config.toml
image_size = 32
cond_dim = 256
beta1 = 0.9
adamw_lr_other_params = 0.0012
Rows from block 12, named by matrix and row number. Rows with one number belong to one channel. Each number is 128 + 32 x the weight over the matrix's rms, rounded and kept within 0 to 255. All counts start at 0. Numbers have three digits each.
# convs0: first 3x3 conv (model.decb.0.1.convs.0.weight, 128x128x3x3, standardized in use), inputs 108-116, a 3x3 kernel for each
# convs1: second 3x3 conv (model.decb.0.1.convs.1.weight, 128x128x3x3, standardized in use, transposed), outputs 108-116, a 3x3 kernel for each
convs0.23:130143139128148130123129098158151122142147136160181159131135107165170158132151140126122128130133150103104132185182135121141151132149153160157126122125102147139107120090067121082072099071077169146144101075102143131128136144113142162140130144137
convs0.24:119112142146177100164112155088140092184210134108129118188154101160121128126171083158147095125207129136081114163150083086141104103128114161155155123073144161147206090152133136167082118171065100177084122160043118075171107103149144138156164165099
convs0.25:125129124134139139127133138156153145152144139138134133152141121144135109119124111124117116119116114112112116177162142157150139142142142148134117150137121146137127098102096100091086104087090125122127124121128126129131136136134127133138126131133
convs0.26:140121165140128132108095093115144106043143112148097119150173135080120106173127064129142075111111109065106148130133168129128074095130134175109103094136159049094126076078130170095142137169222102185093159183058090137108132192155103116144167034079
convs0.27:162166129175138167112138142124114135144129143082093131118121113088123140135117088079141101114154040117129201121105155151155181148136088132139137153079212186139119132165137129155139157140130176128110142125160082166117132144192148135100114134133
convs0.28:106118128101093104121126126076098169076145152111157154157126142145130101122120099122098128068131104100142126123095112099117165093144097090113091090150143167153149179198185127098098149157107118110078092135156125166120114120190151118132121155138
convs0.29:044112126114167133124063135042115163177147113143115102125156071172192106107067154102109075135145196081149124137143120149216141087034126082128094098127209149127109172116110055166083206115112128127121111092157121136113180048194142145102103152142
convs0.30:153151049152160116073073156106110097162157122146068113200177083204165082196143126184130129165110103049137098130119111143156122082120124118152073114115135059142202103165240091111142203052204108124123121129118139172171134147165089117157113097114
convs0.31:191122168142142140083102150207156067095150176134067153173119100061079137114127109110146066128155140146100116200250088142166106138125130151162105115167095132175148112117106175109126133161121124160046170118150105113142165197073159136145084104111
convs0.32:108121150165154142136146169087169120089149152147092127123108114061189164101146164094106109084108135119133169094125138126152184156116160104135111144127145134128189135078101138154136102096151099144151097133147089108188096113123058117156159132137
convs0.33:115135131104076140109114134111062110106092117125115149085088151177077077170152062071094077105123116127064134091122128077089111142134145134127151147107087118085143137116223094108170156230157106141153142149137172119053047131103118137142105101122
convs0.34:115099171171114175133139113154119173151122112139133210149093185120064104146111181142102166133130078112124183109124172117102170145107195114167124103071150175094070084132104153163100148052184105097214081140124105167154104073212114112074124128154
convs0.35:100106118087127176118106115052115133156073140187095086084044158107204255178214096161145147094110184160165107113131165125160133158109131075123117126064119057134178149149137111115107143140158137125073165111123127078205105082127134160150109145101
convs0.36:176149096167137133141122095168136086201129176081076132170147100148166199129119098129116115104093126142148111144161095095143109160139204071108089169159088146182151082128109108080126159117117113095093131119119161144211198155106117151150068128139
convs0.37:141098094193139121099127114209149134137088070095125167169139136106104093169117158097136103161159136105131106090137158143121057119166193089113077092158073127157152094152122140177115113239117078171121098131138189252134092193064108166137112130140
convs0.38:169087145167078165212138079190117141140106126152132090144208159094161095137102098160157114149127079145112135092133133130131174101145115116111102121116162164138178061131085115098103139153116118193210152123174135096092129140149168103152092140176
convs0.39:117153123121134107115110107168186167084131156100138111189112149118139128086108101099092095134132181107087100157126159146132112198135156107111144158118126092195151100084102152117102153152133096110111141147117131123179096132111114172151134084083
convs0.40:156090130128118084187188129154145131065112122170171122170169177101066112166154203149149081093102089153207148149132081137157155166139182103181135157140127166141130055081086090150112082177148168101151115171139133096229130092131118158134168200137
convs0.41:112160147109128109125148160121204065102134104094172112121147176127055063144146124154172179142092148110106125144152106106081132130139112106100148169108127112089203127125105119103118101159108078104100091103124174125146149182236103144147085108092
convs0.42:127107147153160165132097133065116088084094092085120123114179116092181067077180083079090091107129143131151175085203110135146119068102100154127115119129161105104108122083120216202184150107139198196207152086130087119091166151113087108175139075134
convs0.43:092081187127130155060115144114117128167114178074127167138149037133116120160088136102133133109126118130092210036153050141148139087080136078119144100100106141098122130168131066223058168146142157112071141092152138142109098181095131093130100124118
convs0.44:109180094140173155115147081093089086136079092110095202057136134147112083116148135099121144148144153077129103101140136135111145099140119136117146104164193116189114146191088083102178152140132085106190119147104167088150052095127130192087127048091
convs0.45:165133127123146130209170089123105083122118094221179113104056092129189157237224064081132127151118100173149084088054092131173128213255037122134120146201134216130105087107146070067151209212156118105101140137088126232100135216123109077085202207091
convs0.46:153107120155121136145120103119117124124123119134116136130167141106145132133125118115141143138158157086097091159181126128193095141127139117151128123138141127150155176117093151104109131082093182145168123095065160154137171136143161155145138144129
convs0.47:159102169131120107115139115090127103145124127118154109118122114100126148165127133112133080116115182121104108158145138085088109148115133128124128133126125088106089125162112103210166098091114113169163089132119104101113155094092146145159145107107
convs0.48:063180116133143115111114116119169159163154081137117160086116145178147085194128113063145177136162134110151108133132153098143141115144105126165121024135157117105086120128143142102113141178109152118169036112146168149098097158113141170108108159116
convs0.49:132182136175153100165086125210124154118082084159118148072174183131133103063118179126146087150151019108136151254148144186096135155147122183120089150071117105113082105115107185110144137100180218095129096098103128172107150148152126114099201094070
convs0.50:078092120154160172130132140102159164138126143089130142075200173172152093150084106071174205157110152121084149085113170079124094070052148120109123099195199123137158110141196123117100122136168127126115128133133106162168124121117086114128108062136
convs0.51:137127127129144161134113105141117132090122152136099091166161144090114128145092099108145092151156085088105115126187162070116121068101158132104115097128116094047098127126137143145142074107153106148195147139121061119121096137145104112158065104121
convs0.52:179148103167162131154093150234119171130136097157103178191123150117107146097133117117195141097132105124099105198192088109175055184222107103124111140218151165195150129092108135116128167088147062164080132172101157155078169209098153144113086169100
convs0.53:119097117173173116124149080215119160093131162122143160172140144053070135138083143164092127169120145124053185171167054074128143084093215145145159135119155144099164170109108093101148139112124158108130114108157155145143158153110158171126146146153
convs0.54:089133131142165059100159201152109061129129133014101188102201094117083100074095119130174144147099165134047150152146090131126101062096172086157134129116076058188171146130167068142176128109080095150172101127109141085142109147088089143146098119128
convs0.55:135057144097107144167109150143194113068123138073118203091137140081108116133122105110149120122093157097126101080104140104086099113093125113083110086107109186115105120114132134156118104066125141168173095122128092116118124171069094127135129085179
convs0.56:097093091164118113099142179195131146120107172153104179160101063112145070170129178113124118177121136129101167190172100164066106238103084114132156158084140211164113086141126121184082162142054188162150158086072146111112141079117147084088222159116
convs0.57:151125084123164203139142155162047246122107080176061160070073064119154139111180087181072129144130133140129074217103140203096087166074146169118112067069154100193138163141090166112130169111103217141171140089104143091141121083093196173173178130120
convs0.58:121087089138104080080103080177080129115157161044115135203156096091099145105174122146138118132077176123075114104153119114126134140167111100063091117084106089134113190178189118143134192115114121139135152146086114137139149102109143087128090118101
convs0.59:117108102100129130077118162128104104157142146151116141072141121134177168067126182123124097156109109169135141170165119139127142186129129129114105138117135192146136150129116148125093127139102147146111157123111169143114104100127147163136150143141
convs0.60:127103167092116114132165116095139148130068112206179101092123105176146141125110175091114161071139132014155144078052179105133075048148133136105116080117136136136129082163220135118084076172095123120180135083164084096161090143102090146137120158145
convs0.61:111163134135153142140160166093177172081196118072169140119109165110143130091089142089120160090092203074126199067113211100117158127105171096154163148134195130114186079129164071137096110143108094119183092116117113173139077144228144129160114138144
convs0.62:099126143162114144136133103088215150152156106123074090088056148158226117131086087097135106101130177113109044083151144128159148109125039157184173080085199184095098108086103192106106059149141120050130163163112102115128101074200138076097136146030
convs0.63:137088071128097107139116078117083119219109092132114143167135105246168086151104067165101152127117124159056101163087100150170150156154127101109092104157115127149053114145158098138153153181166172116133090140096168162158114086062163064057165135085
convs0.64:152148124097123139150126118129099069101147163088178094148110090135156066129120079127114119092155103161119126163096104081126112124145137154146121150120122120117143157109131111068181141138186160175080093136077158194130175092154119079173077034141
convs0.65:127128112129141131118136126108122116099128129116133134190193181087087107107106112125124111114121120127133133145125124112124131112122124131102073140132115114122119131121114166157146128128122147143158137136125099099106126124130128138144107105096
convs0.66:245069130162119189147148117149123117139086153135071171143202150131138116109188044145207104179078092175070136166124112102087107034149113191102113085062167127125086108125191161098115115133130132122176078110158134103112147130126136204108122080159
convs0.67:114106112176113148120094122158142151152094154124133167167208255154078165158071117094144134110132096131109123167175182132148099150091136132138120130112138098067120117086104159172138119089145126164180143121145154139106151133113088124131112080107
convs0.68:118119114110127126124132136131136109115139147097118133112117110172170152123111096096111097089102110117124128103093097126123126108123130114101071142125091154122097099115121121125128181192165131119108192178179148150164134115108127116134119121138
convs0.69:117113102101126133077098110158120094134131089119121082166120150199158167183134134175169160135125113149131100192120081139105084110099105106113078108108070096107075151135183134122125120114109116131103146130072130105094089108109097106078116120132
convs0.70:153138064165136120151130114169099063113118129164102087112176121108076134136159089107113084143104126125176083118088108132065118118171104105093125137133111205135090066115131135092122127152145138103065178092125125235060181082121091107152179141175
convs0.71:156092086154105145064074116173116153138104185125140070139140197145138174148183125185178143144112142151149079200149128097124150117148077124077112174172109124168099197107168116104144099064147167131166101138175110105103155128117141151182176130128
convs0.72:174123147132131127098089101079168138155134125114113090079144212140203110058113089091159206148186089148041085097175175134140147120065123184154094114155182124091161084130131161137127128158093094177176136198106111140131084173151131095063102081110
convs0.73:156129156128119137126139116131129123098119089089095088104145165111136098086112104112134114106137118099116143131170158098122132095107157121123174104116161110106146101103135132146153114143180087190147123157144101116174104142160119127101113123127
convs0.74:156147133163154133137133119132105094169154128129147140128103113134107132116132110139138117120126115127123122157140143154124161156161169142116111147123144118114117120111091123117091105112087149085125144126128134141157114122148126135139120132095
convs0.75:161135118153138145112108111136144142083129117114122119114128172096101134075146122112109160111150164132113103135136147092129153093118135121133132148159148089097139108145143118175169075123139159123140132123150104132162128164141129131144077103099
convs0.76:130115131147108142159152137080084135155104134153123134098135114200140114168081114120155152155117115140149117172178140114211090109116113151157143098172147094144129153200128143156085091185124146131060134152099105110150138103142125163171105128094
convs0.77:102112060096107094124116166136108140161115103116118115120156255190128099121125135102161130141159148101148128120141136084119117071119142155159103097130158104146105133129144171083118134125163114118120077158186113157149132098152101145084091149123
convs0.78:131120163124092137146153137143149152095137167100105117142152118133105127121105114141093104133132134100116123138136115155117131105123090136158167094106133109086093158098100176146100143142112177129126121163096111131093106109175117119140128117122
convs0.79:137097152111094108132078095114130070128100138110105143080133175162107089147154114142138167132110139101154107155102131123094119098127184169130159138129059096117110104144149092179196121075068212114151094132093135101152165156173095121136139117170
convs0.80:105103135116123158105115142107121161185157148117114133086113134176135173143170165072133117108097134118137120130150136142157157198185143071121102100099121111120120127126121066132122153159132095116125158159146172128138122159136147139105140135135
convs0.81:164076095183184084163084202132178136143152184133139183104171089095200096159182176106121112138158179149137124044167105148113125105165101100153149172148080131123130092105110122140168182123054121116181160152110110138110129076068100124144139142116
convs0.82:178171176119067144146113131168139113071095157107117100107153130181145101106113116113128121152101117128090075112146138168143133091132067129128149102105122143135104140179118158155154102148047132168149107061088135134109138109100135117179078174109
convs0.83:121067112129116109122154122104149131163073227142137148098162148077119237170065178082100131124104075116148139068116106183156155152062128120109121141143165119119102109170106119122126139164172094100161188129151129148093150100078129090130125142126
convs0.84:124104167134179067151125179058129091097178142125120047097087063119200161163145126162110082136154133162114141133060125090081128174150115083097158151092042151116185177109182102082144135163157102129128110185087175150181135074152103108191158136125
convs0.85:146147139157166090129173161160095119134104103099117106165156102149122078111098091162131128137101117051111144147137138151076099168095059148141142170097115100155114098183129143110156090076111095140121128137082135047056172123096148138135106123128
convs0.86:109081131109067112095119106063077109139088139135117124136064153214131108060123152139092094137103123096113089052066118133127093112132093225093146103084130082054147137111115158175128107148167111107123157145121112131102172101119096144126189083098
convs0.87:111098095110158086077152139135104091147115128105128119084049126139166236134108129106116115163139134113138091127109096112104087115151111131095152138111096145148136157074155164093086139120150099144127158081090116105215109092077134146141103140177
convs0.88:092113097104123138125091180061136164143074138073139079076166133129163153093162130073054117178169108111087041127121087116140138124152141086108120158122133146151129117083084185065144119127094129120102154126115139151115114102107125139111153167149
convs0.89:140142087110087086120117117112142119104109101131133130159143131148110143075102141101107132117108090116101082155124123131120104133101103116113079109124090112123101127108137134116152108115145153145145161162184138131107126144090102106123107105112
convs0.90:113106085093161105096159148130171159079174131113112112109105194147173095159111076065100135106112171100136081115090187092160126160106137128105115100113110128121140092131122132131135175109160123102115097098178156123079087079133121167168088147201
convs0.91:137165119107145119133113130122068089105095133082091135158078114089114149082095136154079106085151159103140164127073104122108107066092108071139136058097118142138088218146169223123138122084137112091114129115136160105126125130140103106106114082130
convs0.92:116176114131112171132138159100096127071093167087097126069131133141110113077123237132149148129105132114088131123129078152117110121122092144146110150149165074141149175144149142113123144110070164092135157137047098156122117144143094123129131128139
convs0.93:193157107142119141193141150133126179158174092100114172035126158223159140150047079130088165115161128154179141166126149161136133123115152159170177141113140142129172098118148124049137158147106116129109147127137131102130183189099139146142092180163
convs0.94:154152107169126143183099178128097083098126118079141137145155103083083099145143117191163104106120112130114110125121094106119073137162168134106146127097134184193125119109196121140110101052132103097098094120099139175104132175144124108147169138160
convs0.95:118125102077131136121146127168100082158165137144127114151110178101204161145148115163135099107132132135131123182089112143170078134188101122133124105174121165169147092075126100120125139113108162073090104156114147160195135124069143134104171113094
convs0.96:129127107121149196127138115156071145113128186131146141120177123104116172095110146097092164146074163126128127158132171134166174133133135158094121143131167143130141106095108147096149162186113133132233113136171130174153159130173176093120169145129
convs0.97:096159117103134118093084094054116129123149138127087129031111125140164172121167148092131108094118110108134136080112120104153165113179142132169117099094184097146136125132143109154113101186164126164087104145118083159206079120134108121137107157109
convs0.98:161131094140172156135118106165064081146102090133133121071145109142133109162144115117096106090104100115161113110089114158147102100087079109084132100132099109075071123140101100162101140154145125116157132124123113110115125126095141096086196118115
convs0.99:080166195109119133135133124130113156089082161122101128135091148125085123120093137165147161117134138119128096163122116110097090124087144090170135085133141106162127177166099160168094147082076176110143153095108135097174144097124108097158110113116
convs0.100:180164146109182139119108072154131162106076122145111093074128255156063114127112090142134153145111110110090105191088114129087109065055190145102137151137161099112132127133122189169098133071139191090126136079166140119155195157172093134088136097098
convs0.101:156170123100253165104184116147162185082135176092101169129148168133108091114165098144148116123102095139069169158104208108065195093103165159153164144130129081158102123090105156104105133063122103124214150079185082123178152120167119120112068101118
convs0.102:122121102129132105129130108162159140165164148152149142128128145139138147127123127118119117122122123117116114149111141156123155153126162130119100140131115140130121102109110102112119099104114143136141136132144139138150135119116134123116124118113
convs1.23:102156101137129122061114171099094101137155125125105110106123100152144141101097157095141114147119113112118119124130137133109106130099123080133084192128176193106135125149149194107087121105130113143157125100144133163115134099106065128133113135134
convs1.24:096095124089099109093128179168093132119128095128128160134137139157075200148055090098140062109134114135115121168106179147107159129143078132108071129094110132108104112150140136144084095122122175118151134135174122137139107147132151072103156167144
convs1.25:169111155113102143114166134164125112127121119126130121121130133108150114126134121087135134096100136142139130097118115123129134120139133074109143128147123104126155100089119102082128086186212101131119124155113092115115127078156165089134171148053
convs1.26:111159177163129169135101127095171084118083136134149089129124131130164107115105138121174158127139088143115179114113145127116143112084157093074125188141072158151129136131138155129149083157117166061138142123119131147158096105166136097132167109086
convs1.27:126136112131138138170112110094178164139122093205130110101141124128123142122122142105138119105116144214164102107084112119128124135100183119110134136086157092071159091141103155082138114097122080103105174106139080134151143120148054114121132135184
convs1.28:137106141121171128105151113085154097124149138156150131133096123094148089145109082150124152103140153133155133123143142141115102141114111089119095130142142171112102062162101202121175151120092145152115146084140137131171100141102136098063099114108
convs1.29:054107134144064179125106150139187105115137130160099130093142164103131117144148098116154123142126082179112103140163098083155124130127092135173065128130114210118125126091137135151087118099126128078112124109145103131142118133100186155141157119100
convs1.30:113145161077141092164116112171204132113182132191128097143150107159123116212133137168172196096119122086113091127149129174172130155121098148215125109096110148061088172141141116213125075153062118124134177097110133148085172104089124158151135147099
convs1.31:109124106134127126097191068109134127155097093098166153106114127083125103114124137118141115095129103110128154115125100176129107158105092121118068135115197141120148156166116134139109056119161123147115136085144128131119068137097076117155195208099
convs1.32:141164077120076090135096147163131096168118122152105120130120127125082126104050070131119103145093118099082180090110175090165138101074119126133105124131116106127109090110106151150064160112094097062201129169129127108135079161161115106120146113163
convs1.33:218101138152117172128141073123165061121135117189090080100118120158105071138065167181132061088189155131123098106135137150114130155145137103170067093120119148099121169169140159129108076182120176125157101172113112136127138076088058155175132133108
convs1.34:154098118105135138102193146132141123140139112108104105145139123186177081123123152122085104131173140101083112082115094134138132103122098187106204085146117126171170065122082108100112150140176136105127107124126108090100128111224098117067097170083
convs1.35:087213148068134133085156093155144088094093157111119137114106124122101156100112092169106146166114079043077116113148131142110145141101111060142184226132134178074110191128107100190111170103132102113113160116100172117148161094154079225114112111081
convs1.36:148139166063123142122116123161124144107149085129162139119120128120139180144091094132184100128145147131115088110139139118119123140127057104096105142205118137119159144087128169116123091171098124101148058147094189116126114142127112111124120151098
convs1.37:124130146109094166112170128126136090109121149106100111071093123157163102094098173134166078145133154165067112167117132135131137114100179176077131116099114159109104125109132186165099120044103157123139106153139154123128109078083159126094131119126
convs1.38:125139132135104117111193134111137117135122116133063143096132139175133163166112077148157107163128053078134112135104080184129145111108154165086110164077172149075113138092144134107124096097128203098119089144112122124074183156114125087179095145126
convs1.39:128110107186123113120130171240113122087136183095120156088093144130160120136143113150119082165107129124148131097132136120147164106172114163123114081129182074155085165156129118139099108174077120109199143086125120141074078155061176145104125140159
convs1.40:141140131132117152173104135139120152096091134142179102138126125122147143125090187157174131124062156164139162155086166164130142091092163144143133137170092090155099119144124121160098151148085145093170074095173200171113109104164119143156158120113
convs1.41:101037133155089095155151135133141126166112078130142171153158134048136123153127185098121201073094169117112122138119147117145104124124137024182106130220145124112142127141132144130138066127111170119171110105158197116132144123142081167119117230036
convs1.42:101122142188096085123122097122149174191081074135120148084134145131112105128087183134167176132089135139158139122134079116158186168093155122141133103155098097128125183125154115089121123074154099159118137099175107090086112178094125112173153150105
convs1.43:092146154137087125116158102077154172154148142146141081142154068124152078135125052119156154103127116135095161176116123154154088185055101127097148153067168084106161141129077115163109147075158172077110101099124108162131101157112130139105159113137
convs1.44:116121186097095151095139078103167095155190057076160094130151116146094121129109110106186142143128095131060115135115149168096117137122088100176206141056126125158123142139112135044158106114111101143053107166141116134091136103159133198103171063101
convs1.45:106150090143179140058098157123167074127109098127138112120097120155074122153113131142153032125126100092119126147093118179122104123151116095098127145151099135129067132108116126140111111088113158151112154135133136137059101102132125176147132093084
convs1.46:085188133155149082012131124132132165089158135137119086133139101139154125089105122146095100083150134147135101121137150146132116114163114157119046102183096091120141099141093119119175103110116091133129098132129149087122165115142058150146110155075
convs1.47:169070128088137155143110098107162168084165138174077120131111128116108088128164122098107113129196079147133064114133139120124144142117126122146067142112141114102192124156081097127121152091127124150130179119141119101119202076134110119110108122120
convs1.48:125141130111063139121103146108168138095107157131177100147105071110160115109129110131134133134148150103099145101109134115134128121099117161072133161121154115175081130094149131164093116087095140102116143153120096150109081156229110128090135142029
convs1.49:071175131113148096114115153146153114083142135179064135124158106157101126112132141148171125122110153144126109167116131120149164154061105116095087179184082134123104182145080156127166131096106166096082126119138130101096112087152110097114146138127
convs1.50:120097163138146094137191077119109141133140078133182103108124121097117136121141123077141133116152151183062088136063091100116119122150109090112135104123162088182082123150084154043162064143134091129119121152135080102148062132131160179146063098143
convs1.51:116126072118129136144149121096144152123102132199211146135125120109106138136115115181134100092134182151117126121112139086139128157127138085072129084145140129179158155141107128131129122109112126078130099155133089129149179086122062103107185092087
convs1.52:197088126132158146149108114073157148151091152111109091111140141125149054151124166131118147163092146136091154132111065168152104147154179130092095101160128128148154136085139152160128127170089096120102106175084178174170120147138125155132088167094
convs1.53:069113117152156123151108193081170132131124107078173142095127112157134121161083100098145152100127130123094157119112120133138141138099091192163116116128145087138129101117138121157117089074100142159071062170164106112096111174111149098114096106073
convs1.54:084087109183138193179136100126150132099139104204154143104175121068126159109128073130125108131117151187126172101127147143153107090081147072164155084142179122122157158137124139152139133104138121115111116119145161095166198173095089122134091198137
convs1.55:088069170118094101105176124096146112083139095113116115113168140098145097130111154129134175114148144164156078091123109064155187132082159120127076138108157114101191156139100156115157176135121129173105106137141144119167161103156105106071092139141
convs1.56:113169080137122175155144117178089135102121163113073094135082105141136136107119093111154184174070106170114086117176097150159120081109095064194119180079094087159177101116118151198130132149154168150169161119074136122155112136163152113131105205145
convs1.57:094154119124100131174116124190063101151106142086112103131152161135103173081148110125142160141102114141134121160219103119089142113142080133135086193179136067091113123145152172080111154153164139098199165144069105148108103099188127131075132132099
convs1.58:126145151161142139125114125152163138134167154131105134108110132119142126101096115100079163143139132136134095149172110116115129160143144200160134095051112170150156157165129159149127144077121113148101098114106133201091107127161077136062132160136
convs1.59:090103124122119116077112137129182152124113114176159160117096098131112159139101107133114099116072172158143169143146187100103125130095135107100080123183127161079135097182163172119088135136090166202134218123086154137162128106131105155154115148097
convs1.60:141120129073133141143175131127153108190134162145172116097160142138085112116123110107059162187125161120124095119056108131068142111093151117076125139175135098103119064119114170089088096057183183124090093104156186152086115144121144140157075052116
convs1.61:086097120085146160167140158118118131190144114193171114142154085110115105068120132103143128073081175208119114113084138075136128093109158081187162102150138110107141130109124076134130139123145081111152156110136118121110082184125125159076114130157
convs1.62:122096136133135111133113189169191064026210123157050154109087101087095154140255170129121134159150074106135084131146194132129126146125146157054159127137112150094177120101138177101089106155088143171133170093134092132127030176119120214175126153126
convs1.63:054112121147152125147107144169158118184131109168065151140148126114151140162150105100127109090146127153136100176090099144120125131155092137116135165138136086135106128121139097131161130119132148156106128127095136167151098120118147203083072178148
convs1.64:171166177166145100099182155135069138119092065110109145083126125179086137102095129144104168151155097037103143091046169154120194129155123140127146128131109161147125149125155120137143109145109162074172149109162115095151192096154116107156145117148
convs1.65:133136135142141057129129054169142127135131074089179108121137132099128123106104100146117112152118106115138098159117128110101158108092131056205088168147127116120147081147156136073116079116124164090130113141155101143071014148097239059154159137042
convs1.66:122154100152129077098145117133160127124109139135128152143127107136081150133148166134161097163122157162099134128089111143107150149110113193160135143159111125113139177077174082146118143144137128170141073121093151106134178126129144131127107117110
convs1.67:122151126121087102163201118126177103179139182095148134111163101105118154110157149179168155160110111140087144109071119120102166134104117102170114221137152196181072156145091129093127157120105223166165119096125116134069086133088096102084167121195
convs1.68:130083143123157064075143138141119201141145130090108112114122116151118141119106111127134148140130104106139107142121111162142141142130104127106112090160064153144248127070098095133141175085174158108093122105136133114146062198109157120127121074178
convs1.69:163119144084125098130112112134138129114107165125134176190140161108123127120115116085147131111111152132101147149134127099146162133150146090078112090116143162190077176146148090159073127114094084138105156168088172149139136102117086159153120113157
convs1.70:132155124128138114103143168191193108089085170100122114139101110163148104117065159162110141102157139109125110113103139101161118132112126118122138127133106146091163150134155129119112124125140187109178146126103098160139116155114124064106109163138
convs1.71:162150120144120018163178104097151177107126116146138149163142134109108087161166182110137119131076144101140128147149116115164117161135101187185110084176089150170119145161137106108170133179076134119119165113083117160153132161104076120134132124164
convs1.72:081140152080171113112167076122165136145087122129130089097105122149150112180137162127145134153134052113171091126105143134138113118163150117080171109115210156067151138131112069125185087144108123106140149136107099132196086107148126128174113192086
convs1.73:141116144097197092150141067089120145068136133144052220130134121123115119134122135113111125208127085089114168095135151133135136141113108123199193112103101118140146089175114129135154087165095128155112133119136122123116187178136143084155015143120
convs1.74:103162168140062110082121159082134126154146119161107130148133120134116099103157131105095147153113076100155094127153127120129136110134143188097109124132149041127161093158113092152076098137074110149052111193123105124129185163130129096135107184036
convs1.75:163179133116117085108157117089121110141147093139096168127104090133111126142084127094144153152126116156130121116142118126136130111117120134088139145157138121175097091161125098125188115169090101167134150081166113127124166114075103135050098141083
convs1.76:159132121145135148111101159106137107132053148166070140135139071124156105129123153132114141092107159081151125111144136107101125130130136114104170109103173126130083131109087115100180078148093092094120100069157127137127126119163137083122126156157
convs1.77:079142162118136115149183109096093158158129120084169103092142088152097137137085131154082130112122128121122137165128142135118179079133164149128123161157118083120120161131108131108115153131165078122141102145110147146090155121142146092109071091129
convs1.78:072132150121116167089128185159106096109097147127166067114076112140145107107104103181121113119127119134150081126104132107124152106106132188077126164078134133121137081076091145099128133128183100145130126088187117127125137126152124045118153128170
convs1.79:132163127098079152132149077129162139180135100106124117124147120135132134152076108111118122120125137122145145108082115127112092115119152139149122089133164139204112123108183122060150096152191144134090192164103124136107123178106107100197108094135
convs1.80:098127150101147103112140138109090156127093144112148097114117099115142140126128123107141120122097154134114109135130135132146147115123128154140139150118140080194108137116119138124152071123115118091125124157136123141121117077187165189069081146100
convs1.81:101116117135118118144136114124216096126105166132139153112126116186125134175086136160108159098114106154130119173106102140165111146154114144091195124095146127152099185142177084158137153131089143099152163148095141143156079133114130188110152142166
convs1.82:160095098156144188148078148138179087095165102141108095115133105150121122139134131127146148073136136163108142135109114097074156177126146122147134134161135111110065107122126131149132118172107110161159151091115156174126083125082183090122116219101
convs1.83:085098106116129147155115119125108127116127124109127121144134114170107133184115157120084120134140161133120139145118127175122126162113099147116124106106125139169111143133146133119134177160070125154151121075138168131156126117154110127127075150090
convs1.84:102180139126117137083132122172111148165097155126039142120125101171047111095135132105124059092149142114104125095093157120147165134154100097172113235076120063128074062162121118104166142151081108114144148132139091101113097115135119119139134126123
convs1.85:162106118121099169147119155136135152092103138147078176155078188151142143152109160150164089163097120126172122131122123104115114119148115132164071138096189143069126098121090113151075088153164186104117134146101102165107146024175134126161157148144
convs1.86:138101109113125109134169124127107131097176110102130148116154078162121140149144136165077143137095102072193076135191108097124131121129168131128130098120079187181145071125188114090114113128108151166110126158126180108146170155088137094160110117083
convs1.87:117086115153095169159148152129135134082074159120083146131130167069105191143110117104134097149108180152118106064160122136133120149102142141151053113140148115137131145094124137143075137155128135139177152138124108124134195064096105107132130142135
convs1.88:178090196160095108169144109116125132118126100106122101144147104107155160189048089118076115123150151144086112095115146135103170150104103163161042125168119148076140125106117143126104146121156163077137086197085144148147166075099113166117182122131
convs1.89:192119163097066142200098117082153100104113152108134158083117139103128103142092097129073108164148133109079144110156193129111130164103139099172109069169145146097097105168120186116157081119042150180124146124110071036105158089134122082146106159122
convs1.90:178111154110114112194102190070130146115122124125138176136130150135084112163131147088133132107158192132132167164116067161109184139164138132161099167093159049099209153126120138172096188122114115116145086112100142152131097142126092181104142135160
convs1.91:115130169143124087104117134106086119132158153157145167109111108102094149105126139134088142112107168116121145143147137115116129161092155116139094129144154206149049067139194143118111167158140152080113120150104114117095147105150114110120221090117
convs1.92:148008053109147166138109127096088096120170153107114113113161118167131141115076107122128136161091127140102158148164121121155131100103076121174106141109174144108122163112114094128166136136141130169138119087107173121154049148158173153090163140123
convs1.93:109109173112129149142106170121148124088154117137123147124103147148122107155081124142130186139127106112160112108087142136108139104104167170110135107109106137072149105137134069092152137143129120140108131105118130133195119134123082107174117133100
convs1.94:130145111128105167136106164118103205152116136096169150183160151083115110119102141132117156151080161109137066124077103131115079125104230158116077080113124176127156078164150130123081151157095163072102111140123096161124103117135173114140096168178
convs1.95:117153141128139079114112135127122126156101106130103154139150098119095154117151139190114064152117170145159129105104136116115104097168145121118105107160163136134117116155093116171014135154129072133172097097190105123110100195109136161141100107177
convs1.96:111114125118168101148129111159222128117135097178086121108164164103150149128127124105159153099161130149095124119094106097095131101168113047147105120064095133106102179060093160036127108178131082128137133115143078147156106136103247132118139124128
convs1.97:071177152178079058116129134144110142089141100092130181104119077124121142148145074130111132129091115102126133148074234161096181143112126092121142193125126123139105126093133164096154128108127119080120142176101135129162156166133087159176074108115
convs1.98:111161149062121165162086070148157104108119160133102131123133135149135120158091106120154130093121101122122111119116123147147126117150103119077137153138110125197129143061094114168145084147152125117099114118143133121135118186067172110105079094205
convs1.99:149065094121111135190104137136118151171108149156084129127114116122120167115093144119094145141126172117135133150113123132119145128117096105128084144083168210171177153123171097139102197058119117136108118174133126188139153093106146124153150095109
convs1.100:138135181116103162150135131073147119160107096136112141163092142137125166125100131134093123098127134146114161170173064096154147106188132176133121166156116133170170167182104182119122147138134134159154146127155131141114127146151141120133166133101
convs1.101:126152120048171137177166132172118125130122086138214104102175118103123137087138120131121168135104109213174098114114132126104204098142079100115158040143152067179181116104098111174067153164153129141114115096119130094080109143103166084153136109143
convs1.102:111121086151092119162146081116140159138107127116132137114111127125131139123129141122111114122127149166107110118108119111126127129126127097040130236132103093147178115076130156103152083142109139147097108143097101133110124056235201147078132118048